{
  "gain_aug_db": 6,
  "n_mels": 40,
  "vocab_size": 5132,
  "kernel_size": 7,
  "lr": 0.0024,
  "beta2": 0.999,
  "lr_schedule": "wsd",
  "decay_fraction": 0.2,
  "warmup_steps": 1520
}
Rows from block 7 of a small CTC audio transcriber, named by matrix and row number. Rows with one number belong to one channel. Each number is 50 + 12 x the weight over its row's rms, rounded and kept within 0 to 99. All counts start at 0.
Before each channel's rows are labels from the 100 clips, of 14848, where the channel reaches its highest value: "top examples" is what is common among them. Only what is clearly more common there than usual is listed. The data: short read English sentences (LibriTTS-R). In brackets: how many of the 100.
# convs0: first width-7 conv (model.blocks.7.convs.0.weight, 192x192x7, each kernel summed), inputs 0-95
# convs1: second width-7 conv (model.blocks.7.convs.1.weight, 192x192x7, transposed, each kernel summed), outputs 0-95

top examples: the word "i" (45); the word "was" (33)
convs0.135:66 51 43 63 35 49 43 46 45 37 47 59 58 60 52 46 45 52 32 50 49 66 51 45 40 75 48 55 49 70 46 31 61 39 37 57 54 40 47 49 39 74 46 68 65 56 62 35 48 44 33 44 34 30 56 67 34 41 36 61 31 31 43 60 52 36 54 37 45 41 70 42 39 34 54 52 34 32 72 32 43 52 49 44 54 57 63 44 28 63 53 47 44 47 57 54
convs1.135:45 54 53 57 70 56 57 49 45 49 64 68 55 48 52 44 35 40 38 53 49 58 35 58 65 46 51 72 56 61 44 42 51 51 22 74 52 54 46 76 55 53 49 53 55 65 37 34 51 51 46 61 59 76 56 39 56 55 42 34 40 52 55 42 70 36 45 58 44 35 52 29 39 65 59 58 34 35 60 65 54 41 29 46 59 49 41 38 31 49 42 53 62 42 65 39

top examples: the word "i" (43); the word "he" (35)
convs0.122:83 53 61 60 53 50 49 48 36 44 67 46 68 61 35 25 52 36 25 35 48 64 37 54 37 58 35 48 40 49 63 42 49 29 49 53 44 47 59 62 50 39 72 59 74 40 34 27 65 42 46 53 41 32 44 44 53 45 28 59 58 50 62 56 19 43 61 45 53 29 44 36 30 53 47 56 46 38 51 32 29 52 51 15 45 64 63 39 60 50 51 52 36 54 50 55
convs1.122:51 53 53 43 48 49 35 54 40 58 50 47 66 37 51 36 49 31 39 44 43 56 36 20 47 34 48 67 35 63 47 46 50 50 32 51 40 27 49 52 39 51 69 45 47 29 58 58 55 41 45 37 51 50 38 52 46 44 39 41 43 46 55 42 55 57 45 24 50 45 48 40 53 45 66 46 48 58 48 57 20 47 36 50 44 57 53 41 43 53 39 58 36 64 48 47

top examples: the word "it" (37)
convs0.149:61 36 59 38 31 27 45 55 54 44 44 55 54 34 62 55 62 37 45 48 69 48 37 51 60 63 26 42 46 48 59 63 59 44 55 54 49 68 54 59 42 68 28 44 34 53 30 49 44 65 27 48 19 71 54 66 48 52 56 56 57 49 84 59 62 35 57 60 47 50 47 45 32 70 54 61 57 47 23 49 43 54 50 59 44 51 44 60 42 49 71 39 39 38 77 57
convs1.149:34 39 57 46 45 54 34 38 52 62 41 71 56 52 69 41 23 57 43 56 35 56 43 47 43 43 57 73 45 46 66 58 51 48 54 43 36 74 51 34 43 22 65 54 31 51 51 38 51 63 74 39 38 38 33 32 56 26 58 30 55 55 22 43 49 50 44 65 59 48 58 55 57 71 37 26 52 53 36 47 50 32 40 60 61 52 65 50 33 52 55 55 50 56 40 41

top examples: the word "the" (85); the word "of" (29)
convs0.39:64 61 53 50 63 40 41 50 44 36 56 39 47 40 52 31 52 52 50 39 53 54 28 48 57 79 50 48 58 61 51 33 57 32 34 43 32 41 51 55 57 44 61 67 48 60 43 28 63 50 51 48 50 10 40 55 54 50 41 21 44 67 47 56 52 53 71 64 45 58 63 41 35 45 50 42 32 42 67 55 22 77 34 47 59 57 54 49 44 52 66 41 71 58 35 68
convs1.39:55 45 48 66 66 38 53 35 64 52 48 30 72 40 48 49 46 52 78 40 58 36 42 30 41 32 48 48 47 57 28 58 50 26 46 46 32 59 63 61 44 59 51 46 34 43 52 40 42 63 57 63 34 43 59 67 46 56 55 48 50 50 60 48 29 63 46 37 54 57 51 23 71 50 58 66 62 56 56 54 48 63 54 61 54 42 54 41 36 62 51 48 61 53 49 59

top examples: the word "not" (27); the word "never" (25)
convs0.19:53 37 50 54 66 70 48 45 56 55 48 62 68 43 50 34 52 51 60 43 53 49 41 36 48 49 54 47 30 52 66 67 53 59 43 65 57 45 52 44 51 42 18 40 42 52 58 40 48 20 65 54 38 48 67 51 42 52 47 50 46 45 52 53 65 48 68 28 28 48 27 37 44 29 51 50 47 49 30 41 45 59 61 53 62 46 39 69 60 69 58 24 47 36 65 33
convs1.19:44 34 54 41 53 47 39 63 79 57 45 33 49 50 43 37 53 59 49 59 40 43 49 76 36 24 29 63 78 37 60 46 09 59 48 43 41 54 51 67 40 65 50 36 38 48 45 55 43 68 40 59 59 62 15 40 54 52 36 49 47 36 40 52 52 46 44 46 40 40 52 47 67 44 19 50 58 53 49 40 56 46 34 42 36 56 40 36 49 36 48 54 48 55 43 43

top examples: the word "him" (28)
convs0.103:41 77 42 36 63 47 47 55 39 36 58 61 45 39 34 67 49 45 34 59 33 50 42 62 51 37 63 56 44 42 33 38 63 48 72 24 37 39 46 46 75 65 59 59 54 46 45 40 49 49 55 58 76 52 52 48 33 51 29 43 56 47 32 42 42 47 36 40 58 41 46 45 67 59 40 47 36 60 62 43 54 59 34 69 60 33 26 52 41 62 45 67 42 77 50 34
convs1.103:47 47 37 41 47 32 37 38 57 49 55 30 55 58 50 39 68 57 26 54 72 47 58 34 56 70 32 49 53 51 63 47 66 54 33 61 61 47 52 62 59 39 47 58 31 34 49 41 36 40 46 57 49 35 45 34 44 67 64 49 62 35 45 50 43 63 48 50 24 45 57 71 37 36 41 43 49 36 56 57 46 50 46 57 65 46 34 55 45 44 51 49 52 34 33 65

top examples: the word "it" (33)
convs0.27:44 38 51 45 39 56 53 41 58 44 33 38 37 31 60 57 52 42 61 52 44 64 38 65 43 54 41 26 65 47 44 50 47 41 38 66 40 62 57 35 64 54 35 36 40 31 54 53 49 78 32 40 58 64 66 30 51 60 35 45 25 46 42 50 36 31 36 47 30 60 28 48 43 47 53 47 54 49 44 50 43 61 61 44 57 60 40 58 69 64 41 46 47 21 69 73
convs1.27:47 36 50 58 39 53 46 33 27 66 45 36 62 48 44 44 39 37 36 46 26 54 32 65 57 33 67 50 47 45 43 34 41 33 50 41 45 81 37 34 60 45 47 45 52 32 62 39 44 51 45 67 68 81 37 41 52 61 46 46 53 45 57 47 25 24 50 71 57 45 41 53 53 51 62 43 39 60 54 59 35 33 53 46 46 55 37 40 53 42 56 56 51 34 23 46

top examples: the word "was" (48)
convs0.102:28 46 62 34 47 52 68 48 37 28 49 30 47 56 38 59 44 39 52 50 51 60 65 40 34 71 46 56 60 46 60 74 36 66 31 53 48 38 60 68 47 38 54 49 42 58 63 55 55 33 62 29 58 42 45 18 34 34 53 54 41 40 66 42 50 37 56 61 56 39 63 25 38 35 66 42 39 70 59 53 37 42 36 53 32 53 61 47 48 41 49 51 63 57 48 58
convs1.102:61 46 51 52 77 55 66 61 19 47 46 44 37 55 51 63 41 50 69 42 51 58 57 32 64 43 51 56 67 27 36 67 52 66 61 60 51 36 41 43 57 28 52 63 30 49 48 58 60 51 58 67 36 81 39 69 65 59 64 34 65 48 37 53 71 26 42 49 46 45 38 43 51 67 38 58 26 44 73 46 49 51 22 46 41 58 58 52 59 55 48 52 51 48 45 52

top examples: the word "of" (28)
convs0.0:70 27 49 31 73 40 47 47 43 47 49 47 70 55 60 16 36 40 80 52 40 40 52 38 47 40 39 49 62 60 74 53 58 44 39 49 58 59 26 46 31 67 66 58 33 60 61 46 49 43 49 68 42 48 66 52 46 87 33 25 54 37 47 37 29 37 47 32 30 43 58 38 54 61 48 49 37 49 55 43 59 42 35 42 54 30 58 45 52 61 32 55 59 48 63 35
convs1.0:59 53 26 41 34 62 53 59 69 46 48 62 73 48 44 49 33 50 52 50 52 64 52 23 43 42 57 44 47 59 38 27 45 36 46 63 28 22 63 45 63 69 50 33 41 40 71 39 42 64 49 46 44 64 45 42 43 37 36 43 54 30 52 52 52 51 51 43 49 32 51 40 60 35 50 65 40 60 58 37 55 78 47 63 45 45 21 41 47 46 39 32 62 57 14 60

top examples: the word "the" (59)
convs0.137:48 45 57 52 56 56 44 32 47 31 47 71 40 62 47 67 62 62 38 48 37 64 42 41 53 44 47 72 40 56 56 69 40 57 51 44 53 57 61 58 72 51 51 32 54 54 64 55 40 51 32 58 45 41 46 66 29 27 43 36 35 46 42 54 51 50 45 55 56 49 66 20 49 43 56 43 39 45 48 61 36 51 57 38 60 60 27 55 21 44 71 58 49 43 49 45
convs1.137:29 50 41 55 63 68 42 53 48 44 43 34 48 52 51 30 50 49 52 57 56 43 62 49 57 51 53 56 57 82 51 45 64 33 59 32 65 53 74 62 56 48 58 52 61 39 60 69 32 59 21 26 62 54 52 61 53 58 59 52 68 57 55 40 46 57 50 63 44 48 60 59 16 53 56 55 32 38 42 46 41 30 53 31 63 54 42 42 31 56 49 51 51 55 55 57

top examples: the word "to" (34)
convs0.163:62 42 57 48 37 48 55 37 46 44 33 49 38 57 32 54 48 61 35 39 34 60 25 36 50 51 57 24 66 69 55 33 56 41 36 31 36 57 51 49 30 35 35 54 33 50 60 36 51 54 58 54 32 46 21 45 65 42 51 68 43 40 55 42 11 63 53 30 56 45 42 49 52 24 44 59 47 64 32 40 37 27 45 65 51 67 51 53 53 43 51 44 54 59 67 62
convs1.163:51 56 37 32 50 34 48 63 50 42 43 51 33 43 47 50 55 39 32 57 57 59 42 34 75 33 55 73 58 31 32 49 46 74 32 58 38 56 40 69 31 48 49 41 35 52 55 52 47 65 54 50 52 52 51 45 51 27 54 45 40 33 49 43 53 53 50 36 51 57 18 47 78 53 28 44 54 40 48 43 23 52 70 47 57 51 42 30 38 46 64 26 54 43 27 62

top examples: the word "not" (35); the word "did" (25)
convs0.10:45 47 37 39 58 40 49 56 75 49 44 42 58 55 65 43 50 46 48 45 53 50 50 40 43 45 34 26 63 43 27 30 43 38 46 43 57 46 57 44 50 54 57 48 53 37 31 19 57 59 47 51 54 70 39 33 53 46 48 31 12 50 37 48 41 46 57 21 44 61 60 38 47 46 50 54 61 58 64 52 60 35 41 38 59 16 48 60 53 47 45 27 69 42 84 54
convs1.10:35 44 52 32 23 50 70 35 29 71 57 65 39 50 60 65 51 27 34 47 60 57 51 59 55 51 39 69 40 46 47 45 54 52 17 32 53 44 37 20 49 49 52 39 44 36 53 62 54 63 37 54 65 60 36 63 54 46 66 49 86 33 53 57 48 37 32 51 40 64 43 47 52 56 36 56 67 49 34 57 42 32 49 38 25 20 60 53 55 39 51 40 44 48 67 48

top examples: the word "i" (77)
convs0.36:75 60 41 62 39 56 18 69 40 41 58 24 59 60 47 45 43 49 36 36 16 40 34 65 52 45 39 37 38 46 63 60 49 56 43 49 59 55 23 42 56 50 31 43 43 52 51 37 68 46 44 34 19 46 38 52 38 37 65 52 45 40 49 57 69 53 47 26 31 65 46 45 57 39 47 56 42 42 59 42 22 48 43 59 36 51 40 43 38 53 49 38 43 51 38 57
convs1.36:40 51 65 57 37 78 55 72 66 39 61 42 46 40 54 53 65 39 41 59 59 41 66 48 55 34 41 36 40 39 43 77 65 57 27 53 45 41 47 63 45 39 40 49 46 59 51 44 35 56 38 61 34 63 50 33 47 67 68 73 72 47 50 47 44 43 51 33 41 42 45 52 38 38 61 45 12 30 49 58 58 43 46 57 62 42 49 51 42 60 37 77 56 45 36 34

top examples: the word "the" (54)
convs0.53:57 59 61 57 13 66 22 24 51 29 43 46 51 39 47 12 31 43 19 26 17 59 46 58 48 55 55 60 52 34 55 42 31 40 49 49 60 59 43 45 60 40 39 34 56 42 47 36 56 58 45 45 61 68 39 61 34 38 66 44 36 44 53 51 39 69 53 36 40 50 47 29 51 63 50 30 36 44 48 40 47 42 50 35 40 36 51 48 41 50 54 31 45 56 50 43
convs1.53:42 43 37 61 33 55 59 30 66 55 44 55 48 66 64 40 48 57 47 31 73 54 47 66 39 46 32 56 35 36 66 51 32 69 40 40 59 45 56 66 53 53 69 26 53 37 47 46 73 53 48 28 41 65 50 57 48 27 70 35 59 61 53 38 48 53 42 43 50 62 31 44 45 26 55 43 65 61 38 65 27 40 37 66 61 42 42 25 49 58 33 52 50 62 56 41

top examples: the word "was" (45); the word "it" (39)
convs0.131:34 32 72 30 44 43 46 51 64 45 46 09 30 56 58 60 33 31 38 62 56 39 52 65 68 41 53 41 30 47 50 51 35 46 52 55 37 61 62 53 46 57 60 38 40 43 56 56 33 26 65 45 49 46 54 48 54 39 57 54 46 53 61 55 60 58 51 66 32 49 65 18 51 46 54 41 55 63 31 53 64 34 56 53 48 34 46 51 67 46 54 63 54 18 58 49
convs1.131:68 44 53 40 34 49 46 37 25 51 48 72 62 54 46 49 40 66 33 63 43 58 33 44 55 60 63 52 48 37 58 60 65 45 67 64 55 71 36 38 32 40 52 47 39 38 37 48 51 44 40 64 34 17 52 49 63 36 48 35 33 47 54 62 63 55 58 53 55 32 27 41 49 66 56 54 55 43 49 53 62 25 43 54 52 45 54 47 52 52 48 39 50 34 48 32