Rows from block 3 of a small CTC audio transcriber, named by matrix and row number. Rows with one number belong to one channel. Each number is 128 + 24 x the weight over its row's rms, rounded and kept within 0 to 255. All counts start at 0.
After each channel's rows are labels from the 100 clips, of 14848, where the channel reaches its highest value: "top examples" is what is common among them. Only what is clearly more common there than usual is listed. The data: short read English sentences (LibriTTS-R).
# convs0: first width-7 conv, stride 2 (model.blocks.3.convs.0.weight, 160x128x7, each kernel summed), inputs 64-127
# convs1: second width-7 conv (model.blocks.3.convs.1.weight, 160x160x7, transposed, each kernel summed), outputs 80-159

convs0.35 [174 140 128 140 126  64 139 118 145 145 158  94 143 144 107 153 108 124 149  94 155  87 124 144 157 166 157 125 142 151 116 121  93 131 141 112 146 157 119 110 106 155 128 117 103 158 122 110 119 151 122  85 100 161 139 127 143 153 131 123 130 149 135  93]
convs1.35 [131 157 124 123 155 132 149 120 127 138 108  92 188 161 126 141 107 105 101 166 121 114  96 106 117 161 139 147 139 170 144 136 167 132  96 194 108 130  88 164 113 140 135 125 136 125 132 123 162 139 138 128 111 131 118 108 136 158 113 154  97 130 109  83  86 138  85 150 110 151 183 134 114  76 113 121 135 107 115  93]
top examples: the word "the"

convs0.158 [105 158 148 135 128 131 134 118  95  99 144 115 141 146  97 123  94 106 115 132  51 130 100  84 124 115 105 115 139 124 151 138 168 167 153 120 112  31 130 127 145 139 142 133 151 107 123 145 112 109 137 130 169 109 122 141 111 123 130 137 139 133  94 140]
convs1.158 [135 192 158 133 108 137 147 151 127 126 115 120 138 106  90 119 192 140  81  72 127 130 128 108 106 139 161 129 176 160 120 110 102 159  88 109 118  97 160 112 141 141 137 157 116 137 130 167 142 142 143  88 150 115 123 111 138 140 165 181  89 148 136 103 106 128  91 163 109 142 137  89 138 123 122  63 100 119 137 125]
top examples: the word "was"

convs0.99 [153 147 125 144 137 151 146 164 127 151 113 152 126 112 115 130  97 136 119 100 118  86 114 164 149 125 125 154 120 120 123 154 105 110  88 139 152  96 120 141 146 135 123 111 134 141 132 123 123  94 105  90 120 121  85 141 128 115 126 122 125 112 114  98]
convs1.99 [142 155 152 102  97 138 158 140 128 141 108 157 153 126 156 129 103 140 139 158 107 139 132 153 109 129 107 131  88 154 134 145 127 134 128 124 124 149 129  67 138 119 128 148 140 117  46 119 103  94 110 136 160 119 124 140 130 110 114 159 143 151 123 118 143 164 122 130 131 162 140 118  80  90  72 134  77 151 150 103]
top examples: the word "i"

convs0.14 [185 144 133 125 107 103 126 117 126 115 143  90 136 167 109 141 141 127 143 117 148 103  97 113  82 138 127 152 138 118 118 142 127 161 140 106 101 117 108 132  97 145 117 162 144  98 115 142 137 113 142 161 122  91 113 135 142 121 134 113 120  88 122 184]
convs1.14 [160 147 126 100 167 142 139 146 132 127  86 105 130 127 109 136 131 130 102 111 125 135 103  91 168 126 175 160 133 102 112 115  88 116  91 139 173 152 165 145 105 117 131  93 113  87 158 172  96 130 138  93 116  85  90 101 129 104 159 118 119 115 117 150 130  93 144 116  52 125 144  90 118 137 118 113 139 119 143 115]
top examples: the word "is"; the word "it"

convs0.7 [121 115 155 129 113 145 111  75 164 107 135 123 119 122 150  51 110 126 133  95 143 119  75  95 117 113 124 128 140 124 142 124 100  73  95 157 134 149 166 124 161 134 143 149 115 125  81 147 101 130 122  92 164  81 135 155 145 144 116 107 137 109 120 147]
convs1.7 [117 186 146 163 169 144 114 125 148 111 136 109 134 144 129 137 135 117  91 107 109 152 163 149 117 134 158 120 149 175 126 116 133  99 185 140 105 122 141 128 156 144 145 156  78 134  87  82  93 154 117 104 148  91 103 131 110 107 122 160 150 135  85 141 120 107 136 115 148 147 149 137  71 156 146 145  85 125 134  89]
top examples: the word "it"; the word "was"

convs0.78 [152 132  81 143 155 143 118 141 145 169 144 109 133 167 104 112  97 115 182 113 114 120 148  98 168 119 137 136 127 141 130 107  98 135 169 101  95 118 138 149 162 141 178 128 100 126  97  90 146  91 101 150 115 116 100 115 120 159 102 166 109 156 107 119]
convs1.78 [138 126 122 122 118 130 139 171 134 148 151 132 127 140  97  99  92 128  93 156 157  56 114 157 154 126  77 134 125 114 138  96 128 132 103 170  88 150 107 129  67 158  96 127 107 167 103 146 123 164 112 154 141 125 192 191 156 104 130 167 133 109 120 139 147 122 121 157 164 124 141 101 119 117  95 117 129 138 132 121]
top examples: voice: male

convs0.159 [151 139 117 128  88 115 112 137 116 112 119  55 113 120 134 112 141  96 100 106 126 115  94 106 102 125 108 155 125 126 157 101 122  99 127 102  86 102 134 158 136 103 134 115 176 100 119 101 137  96 100  99 149 115 139 126 119 144 111 137 176 134 107 106]
convs1.159 [143 157  96 127 142 132 143  98 156 154 141  94 157 115 137 117 129 159 116 123 103 186 165 121 124 137 155 192 137 133  87  50  97 137 129 133 125 127 112 155 147 131 140  96 116 144 113 140 108 141 114  78 111 122  95 112 101 168 116 133 136  99 128 113 124 120 105 127 122  82 121 131 149 145 130 114  76 129 125 127]
top examples: the word "was"; the word "of"

convs0.26 [157 125 139 145 119  99 103 156 148 147 141 141 109 110 103  90   6  98 133 159 105 142  89 111 151 125 117 119 128 138 125 137 120 118 126  86 151  69 147 153  99 116 136 115 152  79 109 132 110  97 147  94 136 101 148 127 100 113 151 119 137 111  97 122]
convs1.26 [127  95 113 109 108 105  81 127 131 121 121 151 121 164 118 153 146 168 133  95 144 111 104  78 144 150 112 122 124 118 115 116 154 118 121 158  85  84 115 148 149 136  93 104 100 106 124 121 150 135 130 130 147 163 115 113 137 136 156 129 157 102 124 134  77 118 107 117 100 102 114 105 137  56  79 117 110 172 108  89]
top examples: the word "you"

convs0.147 [113 149 116 110 171 175 117 143 125 102 145 164 103 131  80 116  68 101 142 102  51 111 105 137 115 125 142 101 133 163 121 100 147 133 105 129  99  69  97 128 114  95 147 130 126 133  87 138 126 135 132 163 161  99 120 131 142 108 128  69  99 100 118 168]
convs1.147 [147 131  87 109 123 134  70 136 110 128 121 103 111  98 159 117  95 111 141 106 101 109 107 137 103 132 127 110  90 129 117 141 118 180 114 101 103 108 169 148 122  95 133 122 159 138 126 141  77  86 175  89 161 113 100 153 167 140 163 105 160 113  95 103 113 131 154  57 142 126 125 103 111 116 105 110  84  98 130 129]
top examples: the word "never"

convs0.81 [124 118 123 114 112 115 131 147 156 123 144 144  97 151 115 134 113 105 161  93  90 115 176 130 102 139 132 130 123 131 120 137 120 136  88 146  62  72  84 135 101 115  87 125 187 138 140 154 142  81 116 128 119 106 130 132 130 132 103 128 148  43 115 156]
convs1.81 [ 61 107  88  92  68 121 173 120 142 110  91 105 127 114 145 157 121 151 160 112 117 112 102 128  77 136 131 114 131 125 115 167 123 130 124  83 138 101 103  95 115 111 124 157 142 148  89 148 145 116 107 121 113 136 107 143 125  66 143 116 127 137 124 124 135  99 101  60 102 150 110 109 114 141 122 126 102 126 121 140]
top examples: voice: female

convs0.89 [140 107 127 131 125 127 130 102 148 156 118  82 106 118 125 133 139 107 106  85  63 132 125 140 126  97 161 100 106 142  99 115 141 124 133 162 117  92 147 154  81 106 112 117 117 104 117  96 143 120 102 123 149 135 153 160  69 120 127 109 149 140 130 173]
convs1.89 [144 124 124 125 109 163 122 122 110 124 122 147 120 150 126  90 116 206 143 183 128 153 138 113 141 168 152 149 126 145 124  94 107 136 136 194 141 145 147 130 147 118 147 135 113 123 139 145 126 170 110 105 111 157  85 131 102 133 125 128 100 137 122 103 122 165 158 121 120 113 108 148 100 115 136 176 123 126 112 124]
top examples: the word "you"

convs0.68 [101 123 156 121  86 102 138 116 110  73 123 166  84 147  72 124 105 143 104 132 138 147  88 155 155 136 105 106 119 129 138 131 172 112 144 126  88 168 127 163 119 144 126 119 105 143 125 119 113  83 114  89 151 109 143 139 133 172 121 111 135 116 166 147]
convs1.68 [116 133 121 131 135 148 177 103 106 124 106 106 127 103 104 147  94 131 102 144 137 119 105  83 140 135 106 101 124 109 131 163  92 124 171 147 192 159 135 135 133 170 116 159 119 103  85 144 159  80 110 112 165 123 168 106 122 139 148 148  88 133 104 129 103 126 120 128 106 171 146 151 122 131 119 170 154 120 146 108]
top examples: voice: male

convs0.10 [ 94 103 116 159 139 147 125 138 175 121 125 163  94 112 113 129 132 101 131 117 137 127 139 115 112  70 144  67 116  85 130 150 135 101  79 114 153 161 112 108 118 125 120 142 119 102 119 138 110  84 131 133 144 114 151 129 146 122 111 104 127  86 100 158]
convs1.10 [110 124  97 160 108 124 143 118 114 138 129 130 109 144 148  80 113 150  63  44 110 139 125  90 113 104 141 127 118 149 123  84  96 110 102 100 144 153  79 137 133 129 137  93  97 116 134 105  95 164 108 110 136  81 130 157 161 122 130 121  81 126 141 138 133 107 183 169 107 137 104 122 106 124 121 119 108 100 133 145]
top examples: the word "i"

convs0.93 [141 191 157 131 115 110  79 129 130  94 132  82 133 133 100 108 152 107 112 131  84 110 143 108 123 120 113 113 114 140 101 106 115 139  93 109  68  60 108  90 124  78  89 135 116 104 124 135 120  75 120 106 121 102 107 102 126  95 142  84 141 114 126 129]
convs1.93 [159 122 122  78  99 130 125 115 139 132 135 135 107 101 205 142  92 127 142 133 145 134 152 111 113 147 186  88 115 164 149 119 142 115 147  84 103 122 125 150  80 101 126 120 151 107 126 150 105 108 125 150 142 131 112 105 133 175 131  98 106 111 123  79 153 108 147  88 129 138 114  90 129 121  77 116 128 125 122 144]
top examples: the word "never"; the word "of"

convs0.22 [123 100 134 141 102 129 148 144 124 148 130  54 125 122 122 151 126 147 129 153 100  83 129   0 121  98 149 103  98 114 110 141 113 109 168 141 138  88 155 113 157 149 115 127 122  93 137 140 113 153 112 113 131 121 123 133 151 140 118 109 150 144 140  95]
convs1.22 [106 125 136 140 156 133  43 141 153 145 136 134 108 154  80 143 173  97 116  94 116 150 139  96 146 152 132 154 135  74 127 101 134  97 123 114 136 115 128  97 153 165 147  62  89 128 145 119 140 133  97 138 164 153 128 146 116 115 123 119 129 111 116 155 147 102 134 170 122  86 101 135 113  96  90 133  96 135 141 129]
top examples: voice: male

convs0.131 [150 176  77  87 122 190 113 153  97 110  95  88 116  90 149 136 145 126 139  92 102 124 131  83 113  76 131  96 144 130 112 116 143 155 120 115  97 135 124 121 143 131 175 134 144 148 100 109 117 125 106 117 162  89 160 164 124 107 128 133 114 103  72 102]
convs1.131 [ 93 124 122 136 126 108  84 117 102 121 169 139 141 117  96 154 124 126 139 134 105 121 117 146 129 105 163 150 113 160 102 148 118 172 154 126 144 149 153 140 163 123 107 151 142 130 147 189 125 110 154 103 155  76 139 147 134 119 149 120 154 108  79 122 111 129 144 131 126 153 123 113 143 114 140 147 103 128 179 126]
top examples: the word "was"

convs0.141 [122 150 178 157 141 117 152 144 157 133 119 128  99 186 121 156 129 109 115 179 104  97 173 128 104 159 121 158 107 191 123 140 149 135 153 167  85 113 138 146 129 112 118 140  94 138 153 127 178 105 120 167 114 134 120 117 141 130 129 129 118 132 169  95]
convs1.141 [129 125 114  96 153  71 131 177  88 120 154 124 156 137 164 130 164 130  93  66 115 117 134 154 102 104 145 152  84 124 114 160 126  94 107  91 146 121 129 152 156 170 110 155 142 101 109 138 117 110 142 123 148 105 129 113 104 120 125 151 119 159 136 100 115 103 111 100 107 122 143 137 124 104 110  73 167 158 100 109]
top examples: voice: male

convs0.122 [157 156  56 110 129  99 127 134 196 123  96 129 147  92 143 100 134 138 165 103 120 136 116 124 142 138 117  87 136  86 121 126  59 126  92 120  93 132 131 109 111 169 136 134 124 162 114 111 100 118 124 114 144 110 155 129 103  96 137 102 111  90  72 124]
convs1.122 [166 117 130  99 143 126 143 115  83 132 122 161 106 134  70 125 143 134 142 101 144 115 149 127  86 154 126 118 120 138 123 129 110 136 103 196 126  94 119 161 161  98  99 127  95 125 158 147 138 148 139 144 124 110 130 117 139 114 167 101 151  89 110 126 147 139 137 138 131 161  90 146  94 136 173 119 146 100 151 131]
top examples: the word "he"

convs0.85 [115 111 125 104 122 121  71 136 129 146 122 147 145 139 117 117  71 107 138  89 146  83  86  97 122 137  93 112 136 125 145 157 113 112 113 132 142  93 124 135 113 123  56 146 105  82  99 116  66 142 127 144 130 106 117 120 132 161  88 129  97 110 146 108]
convs1.85 [101  81 114 157 161 117 117 147 164 120 132 159 145  79 171  98 103 114 177 140 151 154 101  80 130 136 100 107  97 160 132 111 121 111 145 171 143 146 145 163 138 128 153 132 122 124  52 138 116 148 120 131  99 163  93  95 128 133  88 179 160 139 119 160 149 158 140 139 134 151 132 117  97 146 117 163 116 144 157  80]
top examples: the word "the"

convs0.0 [145 121 131 141 133 162 161 109 132  74  96 159 137 130  82 135  98 117 149  70  93 100 149 115 106 124 135 134 134 148  87 133 101 143 105 124  96  89  99 130 116  95 102 109 164 118 114 114 110 139 129 187  87 113  95 108 125 117 137 126 120  94 123 108]
convs1.0 [104 135 121 100 108 112 161 130 123 142 125 120 121 120 120 126 112 125 177  88 160 148 137 142 119 129 135 103 108 117 151 159 133  64 101  35 143 103 118 140 117 122  94  99 136 117  52 142 101  97 127 147 136 109 147 104 120 144 142 136 128 114 101 116 142  82 161 116 115 138 127  71 113 137 117 125 157 121 109 144]
top examples: voice: female